Rows from block 2, named by matrix and row number. Rows with one number belong to one attention dimension. Each number is 128 + 24 x the weight over its row's rms, rounded and kept within 0 to 255. All counts start at 0. Numbers have three digits each. After the name is the row's rms in percent of the matrix's.
# v: attention query, key and value (stacked) (model.blocks.2.attn.qkv.weight, 384x128, the v third), inputs 64-127
# proj: attention output (model.blocks.2.attn.proj.weight, 128x128, transposed), outputs 64-127
v.20 104:113139182113117107131128107139143101100134107123147133133116115099079164185167089116106141144126112158089162155147124115124102100139136117121092196137162106098110136123107104121144125124148153
v.21 095:157152108148110101154116145147168165112107177111164117159110115176133107112120095137122120134107130137176111104153100104138159088123105106150113167129147104138105114093171082125128080148102164
v.22 096:120103142148114088135122185160092161117120112137120169136121113125125140085146127136140135113140133158095131105122138118096149168162154124090109096126108122112146137141117135109129164130132113
v.23 102:153155130135114111136118145143094084130093102107178110111080172146109125183107131105149121183093132136133157131083098129116138152125132168120086164104114166148077113143135116139096094126122121
v.24 093:153093160109119135109153152106152127098116093094133108123083140184141178103101137130144120112127105120117162166190114128132114084153113122139112132141165156119091131157112096123170127114136116
v.25 080:119129134145134105150097129154122136150113160103118066134158089089091175123135111141155145115123133147077159088134102089100145141151111109114160108156131116116101125146121110128131139141105119
v.26 087:112132118138155085190144089135140121142166111119135128167127133115110093109150092163118157111123140129100099098130163129150144137215168150145162181137153139082097155106131141145128118124121158
v.27 107:161100098136114170127123137136111130100138155127120112110147125118194143146121131113152134163168106140126134134145099142155119116134081102109103105139109104128141085118128119117145151139150167
v.28 100:167103117110141152132114089134148169151107156125161166137142152153149122121133143072126136142098148089139134139161105119140097142141107151095080142141168163148173187102119123089112122105168132
v.29 098:133138119120133154099194143115091152113157097138108135141093093154137117147135170130157137148144160106109180155091108114102155187116124139134135085118121121158165106119108103113137173069129151
v.30 114:140135166123139160171107152145139153084130152121066134079174118112118114114150157069119122100106145138080139127109134109126099153144122164134113149172149084104114148116116166107174116093101166
v.31 101:150138149120131060142167127148134139104109122114136159114087131131106147090118122142177120108129100146091179123111100126109106151150134149121169121122077135132120121135152120078150134110129150
v.32 110:155111128141155101139082098164154141143086168122125152124062195152162124159140129124121157117091107112096110137149119156123123089146115115148119113128130126148124156111137153116125118110164109
v.33 092:142123130142148150122147103109092070131122138102109156152096119193170163136148100171132147137146152107127129144144095091140152129119103139130134110140129073111117069121127114162119181133140128
v.34 101:105106154126100146125130150179129120107136100148140136113117124116137119125151103109137127184111097127161145143086130106146078136152138119083114130135184095168109124114176124160094077149146162
v.35 098:203103104132134154128141159078065140093130115136129145161132113118146116122141158128127159120149133139128125116134099134140184169139132087128114094150070145090186126133142108108137144079187138
v.36 112:138084128106120115141144092113083155125084123124162142112118127119148131121095149132138084136147163083095133131130096153108116138124108108124091099158125174111179111072125149138145179106156133
v.37 092:122141143122084125105140137126137123139143122127066114125127142142156114111080119143098130113123090134104076122108128154121122114156094130071152147108087092118140159105164087076132124182162113
v.38 100:095117112155139177121103131089103135106129055132134123140144156155157117175116144159158140138148122127104163154082159157103205124102148092117153124124121127137136099113116101112144168142183138
v.39 087:112112152089105120134160111122109099118123149138112146152089115083161164105134110139129172142112123128125149112116173168128105116143152154125153122114151143137121118106204156129161110132139142
v.40 092:109160150111115198123113113102113085137127117125138099092157091160124154139132147084152136117103149147132122156184125072146132124094125122148141146113171122159115125141152133151139131142111125
v.41 104:138136126135131140111075154126085177167120103133139148129147190112133146118121110150118159132108119093117138116163129114100135142104131115164142082150121143142101093109121146109128119121161133
v.42 103:138156137131150139126136132108100110169086076149129109150134139162127202138105122127129108160114140124110117135168137130096099078117103128103103115149156144149128085124119148135121119114163139
v.43 090:166143181095114169117148122134097091129104122087138087135201133191171115122118099126141093155117117132153142152141121116108142110143089116161137124136171127127158088137161137098137142128104126
v.44 098:151127131113147089127180117150137141135124135117160110148170135102104087116132099158138124098138100132159119082112103126152127114170132160171143174134152166156099159135112152108091097088104127
v.45 095:091134102128102127135132124082088117173088143180156149137125176124121128123134143104114130104152145070097122080110147153127150099144102151122109144144098118132132133125091085129122093122115124
v.46 086:111105182128114126107154120115142145123110153136130099098124144098151138118122109106106124081165111141130128126155093142083147131129127138143139159091147086103165098136132122135133126125169144
v.47 103:126097152122119176146139150101117114134116132111075092114166105155195154101105165122098157118123166097121124147097127133137120130121158098115122083161167097069145151123110139125150141145104118
v.48 094:113093082130113135128115181113131133132126129110141146167130130133150135143127135138157112157157139125150127119130119168133159162088117092133115116077124163126137052118152145142113202184108126
v.49 092:146147159128092146172140145121181124111143102135144143129117123120100145110147102112106090127082118139151165100136142102158109153148108091112114147114127145132141105135125141097112101131116139
v.50 107:124121128116116126102158150149187120105162082093106105145153095150140171152112155096103142175108129159107142116122142130088144156104096158110124138129151161106149125153141116148142182122113154
v.51 106:118108176125116110152121127139158137136119123135132102105140104127079171144139102117120103126141077178139123106125130129141077118135131089116143150128112099105073164146170132105131133127147123
v.52 087:077111088140121119134112173151089140136139091131138118169144129116106161137131155152161138127121124112120133124121113108130174109153096129146127113164079150096112122147174111163138146167121130
v.53 094:131135091157099141114128105165089138113132089125132120137159126165141133144133179133146136165148157148096077092119119131078170161140145142129145106144127127150084089169139102127134130112126158
v.54 093:102126139106128088087118105151128168097120094141160117113084162124097072109164163104146139112113141074115136118093118143125159122151144143141113162109140108123136153157147098152116100117151141
v.55 084:095156152131139126100122141153109099115119128157131115112146095113149127145140200139115060130085115136116136105173130111139154141113104118112070118099168150098101169089119127120157140129157137
v.56 100:153170122117117167140108133142122128081163148116130154126119125155156143125142143127097158133143201098124078108130131107125111120098128171115134134121142116183172138179131123110177116127079139
v.57 113:095104129103153085160136091132146152084114124127096155138173121080130145163158119117116125139109137125119121124155141117154090118103134138145126155137142122128147131143109128122099101102119125
v.58 101:145141106182142108141164173093144123133165112152163084107156112086108135120144049177141168114143119162097149144109154142101117141101159129148158155106111095120098137107147137116163104125118135
v.59 088:170112113131143107149157180169107151090136103143129134143065122128146102094117142126135131113129127119152117111105113144118121137107111133120121158097094171119135110100152135177114145173154141
v.60 112:149126138108145143145154141163124086178168064112059130114134132117083124139082108114110164148147133136127125128124141108139113114133165129107155178129136079149126108145113158098156104128124127
v.61 094:134152092158120149100096103137157151126141115149091113084137126139169145142141171128091154128125085149174149116161110157110130186112132104140128128171127113148103135123144131102116114112111117
v.62 089:125133116098130116171118078103095130141159151098175114144134120144137127098148097165155175130096142096151140162077114149109113135149100108129127116121111149098136137172172118101113150120139158
v.63 102:086117136114137141096101138164111131126086150106141143120140141068110119136130107139091133121117133110127140122128129121123151099175130140111090149095179112135095114140102143085132073132123151
v.64 099:128117127153147162142132124144119114103130112138092115128119135114115173146122158159075104097115093126125104117141117114096120141110152141123121135133131123134091142137131100092108120074182134
v.65 089:126146150123109114113104120138145159103201121123116123120144144129126100081114123114123104134136126137141154156103128185139129144148162131103115128129090108131141144142121103086104093073137157
v.66 118:067103097091117120153123117139155137085131122129163128134089120131121151147135124130116089095113125099158096107119109174103112096112121174140109128050131140154131134104146128126125090140179123
v.67 101:132138134125172103100139131139154139135125131107121093089114124190105149125115136169118126178130116149143143132082173146094162112149104132137178108118083151155088136135113147113105093129099092
v.68 112:147104120160126083115124145145085143091125121197132140138104137105136080089102135150118108113121141117117115112107122139137161108136094155130106134121105125101150104095156115129163121134184152
v.69 105:102093133138083086162129095098148185165111136127132123125141132158130152119089127161168121083146153116092124119151142152105153135168100141092182146122076122087160156148094161117116119141165147
v.70 108:159120099093138137117117133085108146147143150142141135095148090180086133120088101143119132154119116134083138144110136153141140101151103100063120103138099151111122114150151095112151156116120127
v.71 088:118117160123118164104152140129131124137152104123145087134148136107090081149130129163105130106173105149146096104122120121187136098107139084147127125113109172097137120136172122138096155141145116
v.72 100:126127102137112087117153109198093108151110138153123139125084139118126055125152146078167103116122099130119132155136130082130104146105156142142121152124141113147120140091153111149168139099120170
v.73 103:172155104148156101150140147138102097121171109141140134123121152153142117101154105140142141196120132143122108128127103113148135135141124125118140133191102134105135140117137096117106149122110140
v.74 102:092164079138138098123140121129160124101190139119130098093131161124092165138154129137178109142148114136147148185152123163127109152110143101153135130106105157159110142145145170147118127172094109
v.75 104:105124121093128163164109134117068137149129098109136117178106112124137104108134109117136134101135109095124140101131076114119136114195124142098155153115099139145108112157185138098128155092136118
v.76 108:160153146107135138125121124112151103145115130089112100147113106137116150111113149106080111121106126154109081126123103155126127113186114120161118169066190103121112139129135146127180118154110141
v.77 081:131114102110148160118156159132140086154148080114152073129115151107136144147098089091115109145179152154083114143175119116122131121087166144121101119152135114134101149122106091140132122084116138
v.78 088:170143141155172127112148095170106161101135080143172128106116123128102140087096135151111105125133144157096124102096133157125132154125136104124105108159122139110124118131117098132118147073165151
v.79 093:118176162114107168140132121084154142141126119143153168127155136097151115128094117110167096149121161131146107165136111130129117098136105133100171122100157113136125095129136173117100157100159124
v.80 096:135091119115100168142134123101147115140135143109126132109125139126162114105132137091110101116135114152126114119137113129119136069093136111115134131174108115165150134119134170146083139170118106
v.81 088:114156138146090132132115123155118134155123101116126140106165115131153139130110132066143152137103115146173101133083136145097131149125125126097150138138145128096096098116092121112101122091147122
v.82 099:143133152132124123129147118121158179125153151099189126162116113120114101090155133149130105169079121135140104114155119134139145099062117110132121127140165134146139142114129126159156114119184153
v.83 103:158164121169141119123126153165145127134133155110114145099128113114123104145149127114089137115115112146162140131168122102124119149106156093132145137107167116185118119143164131160186076143111131
v.84 115:146160118119073140161118129144127093180097165090116093086128093164129135154105150117130102148155132126146125155154152139127129097160179166120165136102133106109124151113089132145178115113146117
v.85 098:082148178115143174097098113112146110130135143113097098159179159117126180132113133076118124114125154156137145111124108173094086103120115169124095109142152127140139134138134137106105151133137155
v.86 114:163146124138111124110152097113108125115115134158100111141085117108102143150130100108125139166098142120096158128099119150136105141189167138110111161103123122110134114096120101118097114142133152
v.87 108:134113112143099135122119145151170148118178145084148114127152096193118143119110144104137119112100114110107157111164136107127133115119119113164135094106125205108104148139117170122147118143083122
v.88 093:160130122109152140134121150161148110136147089135124123105101139091107143155111080123094156119110135101189130134153133137149121134111118135097162120107149114144101167132153135121162070175112077
v.89 102:174154155080123158123182106119177123134126158130082127120139136119117111167167136126110118142100117151143117129102189125134095166118092096153161125132116089133137140137125154168122114129103080
v.90 116:177146099139100126119125116148076145151069164143122143144147153067137123123171118177098120125124140108150110126160100110127148067122119148108136139182069128122187144119121111186103119127161134
v.91 109:094131137137128154126120148130138134132159120107096128143164092146148141151109109156134161137127130129107109139088107140095114139175117101159146109152121130125128090135138150110136158128118142
v.92 091:127149146201115132153117186139148120110139085115178142147180135122144114152108157136122126159140157187130120140122114125133184135133123152135088118130155118159110090106094126108125125157141108
v.93 118:127140102110127131143094118111131142144113151131188151130131131131130127137168143097128094097102114124153098132157144134135096117106131145142082166091121133150156166121095129147123087127141092
v.94 099:103107153108106107127130107152150140138091128146117116138096122109139103113108149110080123108137135081126098103110132127107103103170146127135159137097121129120150127119096137112159067157151135
v.95 087:085147135134117118125102094155175096117115106121094114147140174127116162153134077135169135148119126107108144131124134115145153161101130167114084121125144123091123170124098131110103098124140082
v.96 102:175138157129135144128123129103136071125127093091117128161179109123118131144168120134126160123154175150157114117184115125163118099118127136115122100139119108105118131155126131101135125169136087
v.97 110:114151125091125134143118095149129116139113108145132155112109111130175114126152106133123122112140148148097144101144108141176107139141160139143143133146104087094149115087102163059173114164112130
v.98 096:150127112135145107125099126133091150132118134165175186133122097138120104103166126126139107082138166148097122119166154094125119125141114112171125135137099135159183126114141144163154114108147143
v.99 113:110148109150111133102102130105146125123116122170119154142109149113178099104136121070120125119126130135110132158092153132113115109136124124109133131127181106114148125096104154155101121093161129
v.100 101:156109169157158157115113143141138123121141123099108169147134128109098172146113082101092171142120108147113161131161116114099128159143192105118114130186097092106146137113116158146090094149108135
v.101 104:170180126125125093116129143140110151129102157102159129118088139167163122088166147128149106120159149099167124143138142121140165133090081145149076109114091139109113115110117097121085107090177112
v.102 097:123141163110181153109131150095126124147162108123151147095127122149122097138137075068147167160168120167159125148127129143130136128106082119200113134121108113165122146128126159147118087137098119
v.103 102:084099072142137092124138104165115134103112105158121112122128151138142134098127078156133136158142097117099139081097079097137113131156133143144138126145110146149097134121181154153107165127136110
v.104 112:136142133122115099129105125150142165093140111133136111174103149114119108107136116108150119105144139099164141145086135127126148137153137160130118087143143093126143126131124139077182167111165096
v.105 103:086143106099154140127131095083112094115121128142096155136141118148144120106094097117138113120110138118134091116129116158123123093152130170106091130149148122165151157109130113127114147143171090
v.106 096:107141114146102156093136151163179115089125118123123071131179129121085155130096114125110104142103080166140117137112116127143150135144123147132162129130133093162109126154123155105173076156113115
v.107 095:145205125129121124179112114086088137159120146092112141149159141116148129086145126082128120106116138148136119113116115104175098127138154171115082137159125084134156168113152153130136122119104136
v.108 092:134125152152164115130161099163113137160144108143125114136138095152157101121081130120103170104154139116122107114126116133119144144140138132158124136143092185140106089095129134113162141104173101
v.109 117:190113183113146125113108151142119157077163095106143121169123126095131158148123134174146130117159142166177139107095146117143135172141092130129125121162106156099107112097129097100133173147125119
v.110 102:110144112114134090125160145108116080154090143192157089106082124126146106134092134160174101114162119136072111148088120130139123144097152166114132136124161122143126130124113142129129121127169155
v.111 105:130128142117157150105114088099127155149131138156131111139155098115142129130176141146112108078117138090125146103094168138115120112171110131156137097112100176138153126093133138133099118127141088
v.112 104:093148113146131127132152097108119109104143099148116106144100113101139115131151160117170143142160129150118156123092097109136128149095154116119122135110139144127138084097111122124153143119186145
v.113 097:121099152151098144114155104104095143163146096158107174128155118098144132127109123177138100122128099120171138144107158119110122165162171137143110157141119110142114153110163084121180102125117148
v.114 108:097175129092130139153135107142156098133090163103124099110084162198107089171138144113116096127143098136097149132118100131147115136138127155140138081091128130117134141161144140132163090132144094
v.115 102:174136112169101107098131112141097186137110110144192126151106135117138117115156139144111156083130122152154108115149130093143132152121148111126127123122123163144099100091155110122098068125170104
v.116 117:185112135175119090124103113140061195112152156101109130129107098083126139066133131152157137116115131070124149130162135096115145152111108113123159139149124161151137124120126104119151185109144116
v.117 102:078105116088109134092149124085155135169109102124121106117160121118112124134126142139151140148153081110138158143126105171130134104150101110116093152119106141107129150144121100086136130171107129
proj.20 121:148135090100113149122145153124153149148147132151158095121143150123154128100096122112183111087116114125148124131120117137130143125145169156146125106122097102142171107104147159124164090128077144
proj.21 094:119110136120121179110140095103122111127126100076123155140141110112120154154145149140136162104124141099119134151098144124130091168142147134115114089121109146129114152114074148158138158096142055
proj.22 086:146109162119115139081072126124143112131171138165085097102127163110155121129118112096138111134142127093147116147137111104139135092129099137187180158158158120104078135124131087164109104091124111
proj.23 105:121140144088140126072102156090167152116148126101147159148125158128166099080132111135126164142132119116132100115150143127097089131143100120154108108138120081118159192144105141134142127128103156
proj.24 089:130147097122129114173096120111113122157118165145151146138124149086123096140161135111108141133117165124115092106091191163114138154125126127144118150129129097132176161121163140154137153161158136
proj.25 082:138130136104117166095091148111153106116184080161089162078110117138153119128168152114116093124156111123151127155109164140115158063084155117101149124169134149112139116129113136106126141138124100
proj.26 085:122136103122117157104117173139109142120125146149142112089127129133132155154096169104130105117103123128160161143116109155168153134085140114110119084104099114144124065141128161087141133124151104
proj.27 107:105139152114157106150138096143142131195107109092126116155118116151098132148143092170131142081112122121136111085098142081116129128142127177115155170131131129101176167132105117114107131134132139
proj.28 100:091179124153119110110152103114106104107149144112091116123111125121083156155130112189155130127136124155109148111116133140131146117117137148167107123139118099122088102123137206148143129166118141
proj.29 098:141136138116108130147064153147133123115125141161109078114149163125109149067136086134113114158138096129116062071135132133143142096153142126137139163130142094097068140141155114131135118148153114
proj.30 112:129159120184140070093142113119126108138110139166147160137124113165116145150131089149171142137142128134154148117128123126186133122129182124106126111097134171176126106141142127167105132137147120
proj.31 109:123093112118138145110083138149124107132154147189102112135138137139160181102136119112088126140143121111146106111143161127147149120135161145106107170134184124136138127139143154153142135130141120
proj.32 109:122136140091104150125173144107121153096128097099135125147159098150072118141116120140160117161129133141159141126105116129145124149142111185159109104121134163123109156134096128142120141124114153
proj.33 094:139132141097125148108129133136128173144087095101188125088127158113078090147150144100153096129127122135121127103105158175139086115130141129173127107129160193130115177139126116094106085100119148
proj.34 105:152122126113154109163126122120112134184115113111143119122105120117143130141112109115131165100144135140106146114133101156124128110097121134153194167121120153130156149157083127150156158130125141
proj.35 106:116128136154146120140109112147161123175127122156099091134109138118147138070132094154125129126104122119121094071140151114131121117120118170114121134118160091128079175141109121137138153185124137
proj.36 127:095170118143122140082107149169141120122126127160078127136104128146095148115119123157113148118080112150145098104140159085123141139121127152108145149090145118114092164167139153091092121179162114
proj.37 095:160104109124123122131101098129096129123120139097167139139119126102126131158155132085118127149122173105146127160126118109127150132132160112131091134171183134119137076144119168136107117146090099
proj.38 107:165119129084135094133119134149124138132122162139125134113120082080131154099104117098107133146124139133150091116141104098140099123155104113111121126128178131089127116117147106114135129109080110
proj.39 084:136155109122119145139083109151148119169147109129177130105151158139095115133127135122138141124148147122115117117126079096114127150097078136151116079156093097133121150140057147116099114155105155
proj.40 098:137165139140142070115141127138142149146131142101103155111150157094141096145140136133111109137155137114111141118118154173120147131134112105110125102107094158136131118098135126156102139102142121
proj.41 107:131123110171148125142157091118138089077153159103109136114137107144119110109126144124129102117171099173152123128122148104142131125134130127088117165170140169141101163152141116159130106105143124
proj.42 116:139131137086125147130107108107138170077146168100152150142109129110121096111154105110137155101152122142154094170092146132154152150116122123139112154129114163125128152134166112140119139128101098
proj.43 089:108134124166154107119115101125121173123147143123128145094079133095095112144114150106111153100159132128110127116118147157137127165133154079111094157160098156108122167126134117170113161157135116
proj.44 099:133117076169114143170147134134101105135140129121113148140105129135162171134096133138112150135116126118105151124151109144079125119104132104125078095103092132122158079142148141130179146154159147
proj.45 097:112116159121132101097092133115123131117144141084149157141092084137108111155108107116166139138123127164170100171114109130112123135124092111140153132114163122132147124141124152096105158156140119
proj.46 082:152127098098159126126111103154104107160119093117123119150102116146090105135109130089145093145116149118113117114116120156158139144154162137092150113123119191179127119105161153110123115122123079
proj.47 099:111145129157140081101120105120123138148095140160163150119121130113060096174156154116128101160134143174142148112142148143165122139125097132157159139125103132142125096128108148089133117142123127
proj.48 104:123139185111165137112133117125170132145102111125114087151128136114125102132114152129110159108153128132136149124123143102130120157153112125131148119155084095119150188101093091087114101027115120
proj.49 109:138120106174151099139148088120126132146129155106121116125146140129135106128073094127148146141151164129127138147136130113110114130122166148149126118150079144167130117078126146167133096096113129
proj.50 111:167136157152151128152084111099132150123093132130124120140113159115107090111148113153121126068147141111160117118100135093145146118142147055174105101155101065098105140117124119126102094097085114
proj.51 101:153124083153151142157135132143137136129099123120092104148116113116180118139151149153155134131107158123116149152118146127116164113138123172096119138126140183139188095117127157136128109118112142
proj.52 091:160121160154124153144127101109165127172124132159142137129124163148181114157157124106112112125144122140157114122126183131129123118086132152152127124122139102144170166111100121098156140080122124
proj.53 090:148124139106186140116143171149186143114123165065131092139122150116151098127149101163130123142118113098206147131123147107151130126134129147147104187150097121107180178133129125127136141100138106
proj.54 095:165113114129113130194143165136088115150129141161113142141114125122133186099104085119112118109106119137121112128154084121165134133127133124091139123111165120147108103103134131137167124158180083
proj.55 092:114107104140133097090118109103154139119131140122142174114142171198104136135132083083125155137133157138137124124117130129099133135157153129115155124139133075150150129156106116110106124141111092
proj.56 102:118141165135128057100153122115126158164113128095152110122174138137124078145112121114122114140118080118147143149117128135161132121136148093154141112094089134126091165145123142168102129159154107
proj.57 112:153161109146114186150131151144147144124113101144146086145109104172115127128113134149146110101126115128155151152102094110110114122150105125105149135081090134150122117101130090125139140094107143
proj.58 103:104116104075107160127077135132122092136102115150107200119142128152155133135084191096147069155110140120138119115147129107157100158159081139157118093134132147133111115155136113157068139111105117
proj.59 094:137106123111143154109096061117166108140113145151138137122131153119135139133137083143081180146144128116128119099151111081136137161127109123118124130115159100184129174137135128121149091105136117
proj.60 113:110126100128152113112078122099159150095108163112148085075143130101170113128141110141091097141078097136138103113101120129145144137151100116149120122163128127118109118156140150107138125147084137
proj.61 100:129096121162125115183163128101124114126099138095144109144132101108101135118116073160138100135103140103093126130094122128125088107143142109115119133111085143108151138088083134124137109114132138
proj.62 087:112130159097126164096107143152131165167132125164111141107112102118122150141106152140134121148148139158104114133171167123175129164073101111103116107160145144123134152110113173152080125116148112
proj.63 108:113122124161140120161176121081153128121172155114155120155114155124121133120124139103141120125113105146153131153150110133117102143109154155163125156157086104119185095121167110157165160146133144
proj.64 100:114150060105124091156106147151120152145108111128127161149096139116136104104115111101145167190123157134169136132122145135111148117153111151140123114156114141133145115098120137121136142126094117
proj.65 089:107135124134111131095110109115144127089081116097111165094115143140110138118170142122150115098110126137096123111177145063146161116121122149136141107157139134108130124136119162184134151164115113
proj.66 118:137157163162171101108094108121127103161106119117145135123140163115150112087168148112151135155184116151110128124135150073149147126139103102150173162179139120106129148118100144153116125096105115
proj.67 105:122135123155122129131120148100161122154131132098152134157171124090130126150091102110133150093102159124119127122166151167125083143097176161161131132097139095125122152148152109147131179169145146
proj.68 107:111126125118099138119145116125168144113127104105134130145106142139132135137175119147154137129162121136118155133160133107162135155120159085094155145160138154145150151101116081167118137100080088
proj.69 103:123182162131164133063124143129147114108170163126135139110137144089137086126172135124112090132145100122148108095150119079143102135127162108132112126135165152169143107146144105153138159108091115
proj.70 105:131116126164105109140145115136158115140083126084082133138161131075160127152172114142133146068118144132134107098133142126135131141120155150179127133121113125113140150145140140107149146113154126
proj.71 093:136167092120149137099134138132135131118167111141104122167131072149108162157145132132167120131132156133143139137124103098068132099132119156092148143109158114151097116148114118138123109132138169
proj.72 105:132085146117139151150117133094115148111118076150124079143116100110146129095142076156123149126152168129126102129123120149123132102136064088080098139125113131079151120128130112087110104109111069
proj.73 104:090103147115127138116110112117132159139083127107095116138098067118136141115136141131108152126139154148128125163143148137099093132127128138147146136073139110123151098114141122166156113154178104
proj.74 092:160102147097144163129104132154118129124110118145111112145125104157123128117069105148113172152134145143105063098102138099111096070147112169118143141093156118129095134125125110131141120101176149
proj.75 100:156140127119109102125137096163122149116102171147128137102117127082107122152120143155144155117115127169171113097116140138139123153085132099155116106144127102135128150135109137109153133158133111
proj.76 100:108104146103121117163129140142135131135124154181077152109112164132114097113134142099116125134160116109158165135143153120102090106129117106101123125166126143142135163108147143118126120141166123
proj.77 084:119143144126102112140095121093103150068090145106104123137135087100139122146177118137148125105110126121147110118076118167133153139132124104167165139093118100093162132111157145146117131136135094
proj.78 084:103143098107108151103150145089110131133162136115090130139127106125146136145172113121171115127143156100116119184126083114146154129127146136120161117104098137112138097152141140168122143197114130
proj.79 098:147094144119142108131138101143094116110138126110079116111109105182108147162154125118115136113116083110111155132096096106120120154124155138155094132154130120128119130169113082112130103175117133
proj.80 096:140112167106131091111102109161121095089095127135114135127098138136103111098097124123135159151109117112090159128139157119141126151100121125157132139148156150097081165133111124112144108089147093
proj.81 084:112118121137160097164138130128122127112131135139067151127107065143106136116139091128111149135150151105080151150128093124139107093115126115096088147115114138109145130132118144113115129170090129
proj.82 106:088144141126146140064159121093157129151141096122100141078155125143132120193141149092122137107159160115100146206125157114118122146159137166111124177137084147132167129143094121131097154142112124
proj.83 100:118125160090124148095117103105116138157155144176139118152122134139064127169130136115144159126111139106106092168118131158136126124146107132109118131106085108110115159144133148094081104169133124
proj.84 109:070146162146161175099100119129110132083116140162140129141092149117119134162138085148119113101091128103136131110130116135105126165085123124149103095133121103127165113144191116126105120160102154
proj.85 095:147147124129108100160126121124120132125121156147158135112134123161121104143108104139097152151111082116161104134138163095169168147139136140128135128130145121139088146145101145125108139109160098
proj.86 109:113080115136095119143116167166142139117113068141141143109122157137153092065144135132110110108161108142150105118168173116134159115098090110120151112115146138160152125141137132166176153084125103
proj.87 095:110162152103157109141112117117102109167093112164099163112110139115154135147104125139134153100154139167136086116106112148118083116100113149083118168135171101126134098150131122131125126102150109
proj.88 090:133114150148109115119131133125147140148143195146122138149184162147094140135140119139132118110084123138108135063116157152162180154153133094153139163097104096141142171164110138135094149164126155
proj.89 094:111094120139111095125146159158093091138143118135147122125133118115110100122053119108134144139149105083149152095137087155110141113128147147090094111082134150095086128185154088055152120147157115
proj.90 113:086100135109164115132108111111144113121128117124178100148086119144109110171146154109153145150129119143087138130092168150154128200102114125186122111106149120104123114127123127109160086141106139
proj.91 097:150135115090194113168123098131112111134144138138126122156111137108142158125134138117114116137146110136139131151133115116140104115134165149111102143143147153118109108108113117127143103119179139
proj.92 089:110142112113114152133127108103096135126132155136117145121138119147145158104126153132144133101120110083126170143160102124124133123110124114100140144126130124124168125121146200151100140088079180
proj.93 107:078144186120143107101086137125118105139099134119096122076119117105138113080107158116139120169141167123118116125101147103125141114122118094106137138157155124088131101128114154122128130125111134
proj.94 091:130089134123117108094114104088152114109146079110146132098151153120108077097149114122120109125120101152116151143150144127147164151085107122131102131174110119121159155110110092143100140110097101
proj.95 081:133113076171162131141166128120098101157157129101141174131186093131152127071127156133080110123112116161169109112126105122129107129177093119144139115119100147163116108116087148090097154084124145
proj.96 099:106136124128117116132122157135143110130107166149139129156107187160114148153068151123127126152106081103107146137103142139079165150130133097126123153126128124144124123079126127108119128092137169
proj.97 105:118101171140116123141123159112123134089132132122135085105150117110105107084134115130135103142106142075164103180124158097071130174132107123113097129124149123159159099111123088182126144093118118
proj.98 091:117140188097131153123136138112124142112142128142131082102099153134138121157128143127137106185134095099145089188093117153112143133139152146154131119145141146091116121115116109136154100142103105
proj.99 113:152107164149123128168159102150092148127122110097151181085153114145140130105138156144120132147163125100125136146150112120187122151125106162165120109146120162122126170166135126116101131136103111
proj.100 101:121121082085087114211152123120094116134112190137110112112142161132129125099100152118145139135097138145136112114077153134170117123127097152134117132091150150153117135172169136110155148140143110
proj.101 094:081144112163125126088109110113112110137116082097150099117121096126123133176117134123138126127108145133071098143094144155097084124129140128123153139141117135120128098123120116147139140141101163
proj.102 091:131166148114096127131117122156141131100134173066122089108151164075114138139096195147134131073096174117106130131128158145133116117140190115090131164133146119114080142148119149133118159151152111
proj.103 105:167139129118124143151096164130141152151131114142125132141096105107124120147150131133126129131161120179147115155136132104111092138119096106142159134121146119123135124097108136138158125099133166
proj.104 105:130110114155117141125137111122106150143094134104121152082162111122115120118150132173111094102105119129103130128168135125171174151117113110114154103141094159153151152141150122150090154148082153
proj.105 098:143117163167139120147103108136116123161102206076138118091115168102152139108176195149116146119118144133134164125111148118145144153089153093161177123175136125112101134146112172118112131106155110
proj.106 088:135096100089131097179094145143114150130109144166131153120096096150111124141088110149128175104124127111140140100171152142130125112101135096109134157073110139124103171104162110111097163086123112
proj.107 096:104090156124109154113116090137111152108129155149114116077080136138106108148113123154105135132103133103150135176142149116117134151123109100088105135144140152140105091151073134135113115163135111
proj.108 090:123154116131098120122128145079150119127165134124115101157118164097117127126181141150158127115112152132146135109109102122108116168110140063119125123129122089126145122121119105119121156136096153
proj.109 105:098152074152097110154161147093150158142118119116119136105176097140128137147090110104116083133105118112086111168122136137135143111127114118096122120079142110154160128142115124149131141146119173
proj.110 091:141072132142130154124102145145129158082132121080162107140115149100133121134159110110135130148140147127175130151168164131068117118150119098154138160158108131145140136088137085139113155065099102
proj.111 094:149118106127101025118104132127120122118130134099155138123158125126147091124110148114118138160157110166117126148129142120137103135103127128132124133156157111114101159177115100147164139142128131
proj.112 106:144106119139114131083118161137144156094107096115105118136111102176119134126146117148122130168127137131119114165166128088087129127144096130119128136111134109119129139115157135129083140108112143
proj.113 096:123144092107150142137122129165134139119137158151130100156092115133172151121113147122115140123175138141129158141160118165168173078129107135066132130122101149124120074141123168149145156106172113
proj.114 102:129095115161143141082119129115119123120140115136145141113173102073081118074137124155140145100083143121170105131166126094092095131097108160116134155166142127145104128148110113090050121092125148
proj.115 107:096103160104167130135092168100160121122138090123097112151095140151108129112120119121144088171152123120077099174113128162123147082100140110136155158134098117101143137132092117149147148136079177
proj.116 102:103132096121145116102136129127158125185127124144135147151115148128140111163147131116099090117142159175112104135086131169147068095151150108103113113111117114125145119145156124136149132148078157
proj.117 104:149138152127153063117108127125109129115127168135139117112137114104125104114141108137084093078105175138145133085138166121111159110112157132118127104116155108142118123125127165164124112108131084